Weights of a small contrastive audio-text model: encoder width 128, 9300 steps.
Rows from block 6 of the text encoder, named by matrix and row number. Rows with one number belong to one neuron. Each number is 128 + 24 x the weight over the matrix's rms, rounded and kept within 0 to 255. All counts start at 0. Numbers have three digits each.
# fc1: MLP up (text_encoder.blocks.6.mlp.fc1.weight, 960x320), inputs 80-159
# fc2: MLP down (text_encoder.blocks.6.mlp.fc2.weight, 320x960, transposed), outputs 80-159
fc1.877:128026128128128128086128128128128128128128128128076128098085100128128128128128128117159188128128164222128128100128128128139128128128128086128128128069128128128128128128156128128128128053082128128128128128128128128237151240128031128156169128
fc2.877:128128128120128137128128231209086128128128128103128233128149128128109046128093128128128138128128128128128128128128128162143114192128216128128128128097166076128163128128128131173128111128196128128147128128128160128161161129127131128124104162
fc1.878:128089128128128128129128128128128128128128128128128154205160131128128128152095164132128159128128128180128128076128128128179128119128128128143128128128128128128128128135128171128128128056103128128128088092128119128129128128181110128128162128
fc2.878:104187151131117111128128128128123128133128137128174130168128128115079112128128128131128128128173128128128128128128128150128128122128128128157153086174122128128162128147128128124118157128105092128123113128132128128128150152124103121128186128
fc1.880:128128128147128144186128128104234128128128128148128128076128082114197128149128215023151128128128128087128149121128157110177083128128128188128171128128069128128029128128128128128126128128065024128215105128148128128203128128048065128040128093
fc2.880:107128128104128128229128178064128099079128128128083123166098093128139168049221128124129128128128128178128168168136128180121100128160193152128128056044201201064035102067125052220128128179128128037218134046153128128128128039021133128050128243
fc1.882:128060128156128128152128128128176203128128050128128201128066128211128128128171128099170172128128128132042128128128162128128128228195128128128128135035128168128067128140128048115128128128128090128162069080166128169200158128128128128158128128
fc2.882:064128128128092128128053128086128128128128128085128079187085128128128128128123128128106128128139128128128128128128128128106128128128128204128128128128128082128128128128158128159069170153137128128128128098120128128128128128101128128128172141
fc1.884:128128149156156169128128107128144171171095116115147128138101116154128128178128128128162117148157147128091157073089160119128128128128111128102128128128093128128128128128128128073101148128128128167112083128147128128154094156128111128128148086
fc2.884:109114134148145139143128116128149151128107115142128138144118114128140128159111169139138131128128141129128140092128134119132120128128118136128128132112095137128107144120127105101121132131128114148119074102145128140157121137142094128128159128
fc1.885:092102128108148128128146128089093150161128106128107153128086128201111177149128125128154099111115128128080162109128128128128128191174173096128087145093111162115097161092128147033104128128128105157108098176153133192245100128071040203180128137
fc2.885:187215128154128156143128160172145085107080157115140113128170130018148055097156144193097127165195128123128128141094136138128184080093094206102242062221166098128240066103174128163123162128174143128185150099094115072035128128143184041050128111
fc1.886:159128128128178128128128128128128128128128128005073128128128077128128048170162197153169141128128172199128128099128165128128128227045128128128039128227155128128128152128166099108128128110128128128025110183128083249128135255067043128046192128
fc2.886:100123095044179128142083128087134182128128200145128128037128166161128166083145036128162209128033128128077128128128028097145055088128157091108128063128128128128052128059128191040128148128128075172255128128096180128202089128067128135042096103
fc1.888:062135128232128128128128128139128128128113128128204128189040108128128128137128154000148128128128128014086129131128128128181246102128128153128156128128051075102128129128128003089100128097098128128128128095148104128178128128150128070229175128
fc2.888:128158128128128146128130033168128128128051044164128128128128120128128128128144142146128128128128168164081128128128128128076127128128151128128128088076128171169035128089123200128131128128076128100202128129128083066131052128131128128078096109
fc1.891:180128128174093231150128128128161180167054059128128128128082128152192128177128146068128128210116128128061255103043128128167128128128128128097128128128095091167128123178067128142096195154128172128128128128128119081128128102128128128139128128
fc2.891:074150114079128091112168140170138128128128165119179119128160128128092095087168128130128087090103128068128028152136110128128228175128223166093161103164109128110147176109207068128224128128128095157081128128058128128054166128128159128201128175
fc1.892:128128101128128157163128128128128156128128128087128124128063102128195128153128128123157137128128155128128211061128072128133128099166128104105060128128128128128128128128103128128128128105075126128128128128167128128182128128128071104128128169
fc2.892:147166128128128175099128138128112128128128123128141238128128118128128117128135128109128090127128092128123178128077121128109128196128128128128097128154128128165147128128128128128156128178136165128128128128128128128128118113128128128194161165
fc1.893:099086135135128128128128110160128128128128128128128074144136128128142093128134167128142180136128128140128110106128128062209111128151128128128128128178065160128128128187128079128164128023128128088000089105128128179101128185163094128176128128
fc2.893:156130128143122128047190128090128072128170120142091163126173198071128092119141128115097164103128124156190107162138186128098143128114120128128128180144128129158207094123128080128172161183128141128112124128102104128133182128128112065128109120
fc1.895:181128128128128128109128067236128198168128121128128255146128101128128105174128148128172128128142193142128128026128128114118128128137197128062128128128128128128131128128118128128136128114128128179128110187128128173128017228123153128128128150
fc2.895:128073079071144128087000157128128128128128128128128161128123105128064220128163128248128128128190128109128073128128224161063128125122128078188142089048224170128116182128141237100128128166128128157163111078183079128128128128131128125128193141
fc1.896:130128147146161161128110128149148166128095118128128128135105113128153128182128128128154128141154148153085128071090128128148128128128112146103128128122088128152128146117128096128107155128106117165117071128153128148151128128128110128128151088
fc2.896:108113134148141138139119122128151147128109116128128136140121118128144136157111169128137136128127138125128128098138136116133123128128119143123128128114097128128110144128129108105123135126108117144118077105145128138154126136143096128128158128
fc1.897:128035160128128147128128059128128128128093128156128128128128128128187128168128128128144128128128148148128128068128128128128102128101042055076128128128006111128128141128128128128167128128128128128042103128128128128128128145215128128128128128
fc2.897:128103128128128128128071163128126128128083128084156150126128128106128128149151128128134128128159147128128134101128128128091128128128128128128128098128179128128128128128128128120128128128128128128120128128149078128128128128128091128128163128
fc1.899:128128160207128128128128162128165122128128019128128128041105128122128128162128132020165157128158128128128128128121177128128128128128128192128128128046128128123128077128109042128128128128128088128128128128128128155238128128058080128128203128
fc2.899:121128128128128128128128118128128128128128153128128082128216107136128152128128128180117128165085128116084128128128126128128128128117118128128128128128128134128084128128128131128128177142158074128128128128128128128128128128106159128128128128
fc1.900:103087211125128146128128128128155128142128128158162156140120145128128101153107158128128128128128120128128128128128176128227075156128128171128058128128030094169081128162128139128128128128128128141078072128128128128128128128172094143168148132
fc2.900:128086128121113128128190128068128128145099128128128128165186161128075128128128128128110128128128128114128128128122126159128171130128132155178115128173128143128128120128128175067138128111112128128128128153142128128128128148118122154128128128
fc1.901:128128191191128128055128161128128132128118094128194119128078128128128080138128128059165085128128128128122128128128128147128169158128178255128128128072128128225128128106118019128128151174128104128128128128128128128229147128128128128128128128
fc2.901:123000161099128128128107128128128128128128203147128128128208159072132181097150099203128128164128142128128128134123128090128128048033082062128128101128151128128141128128178128128128128128144128128128078137082128095027128128128216128094103128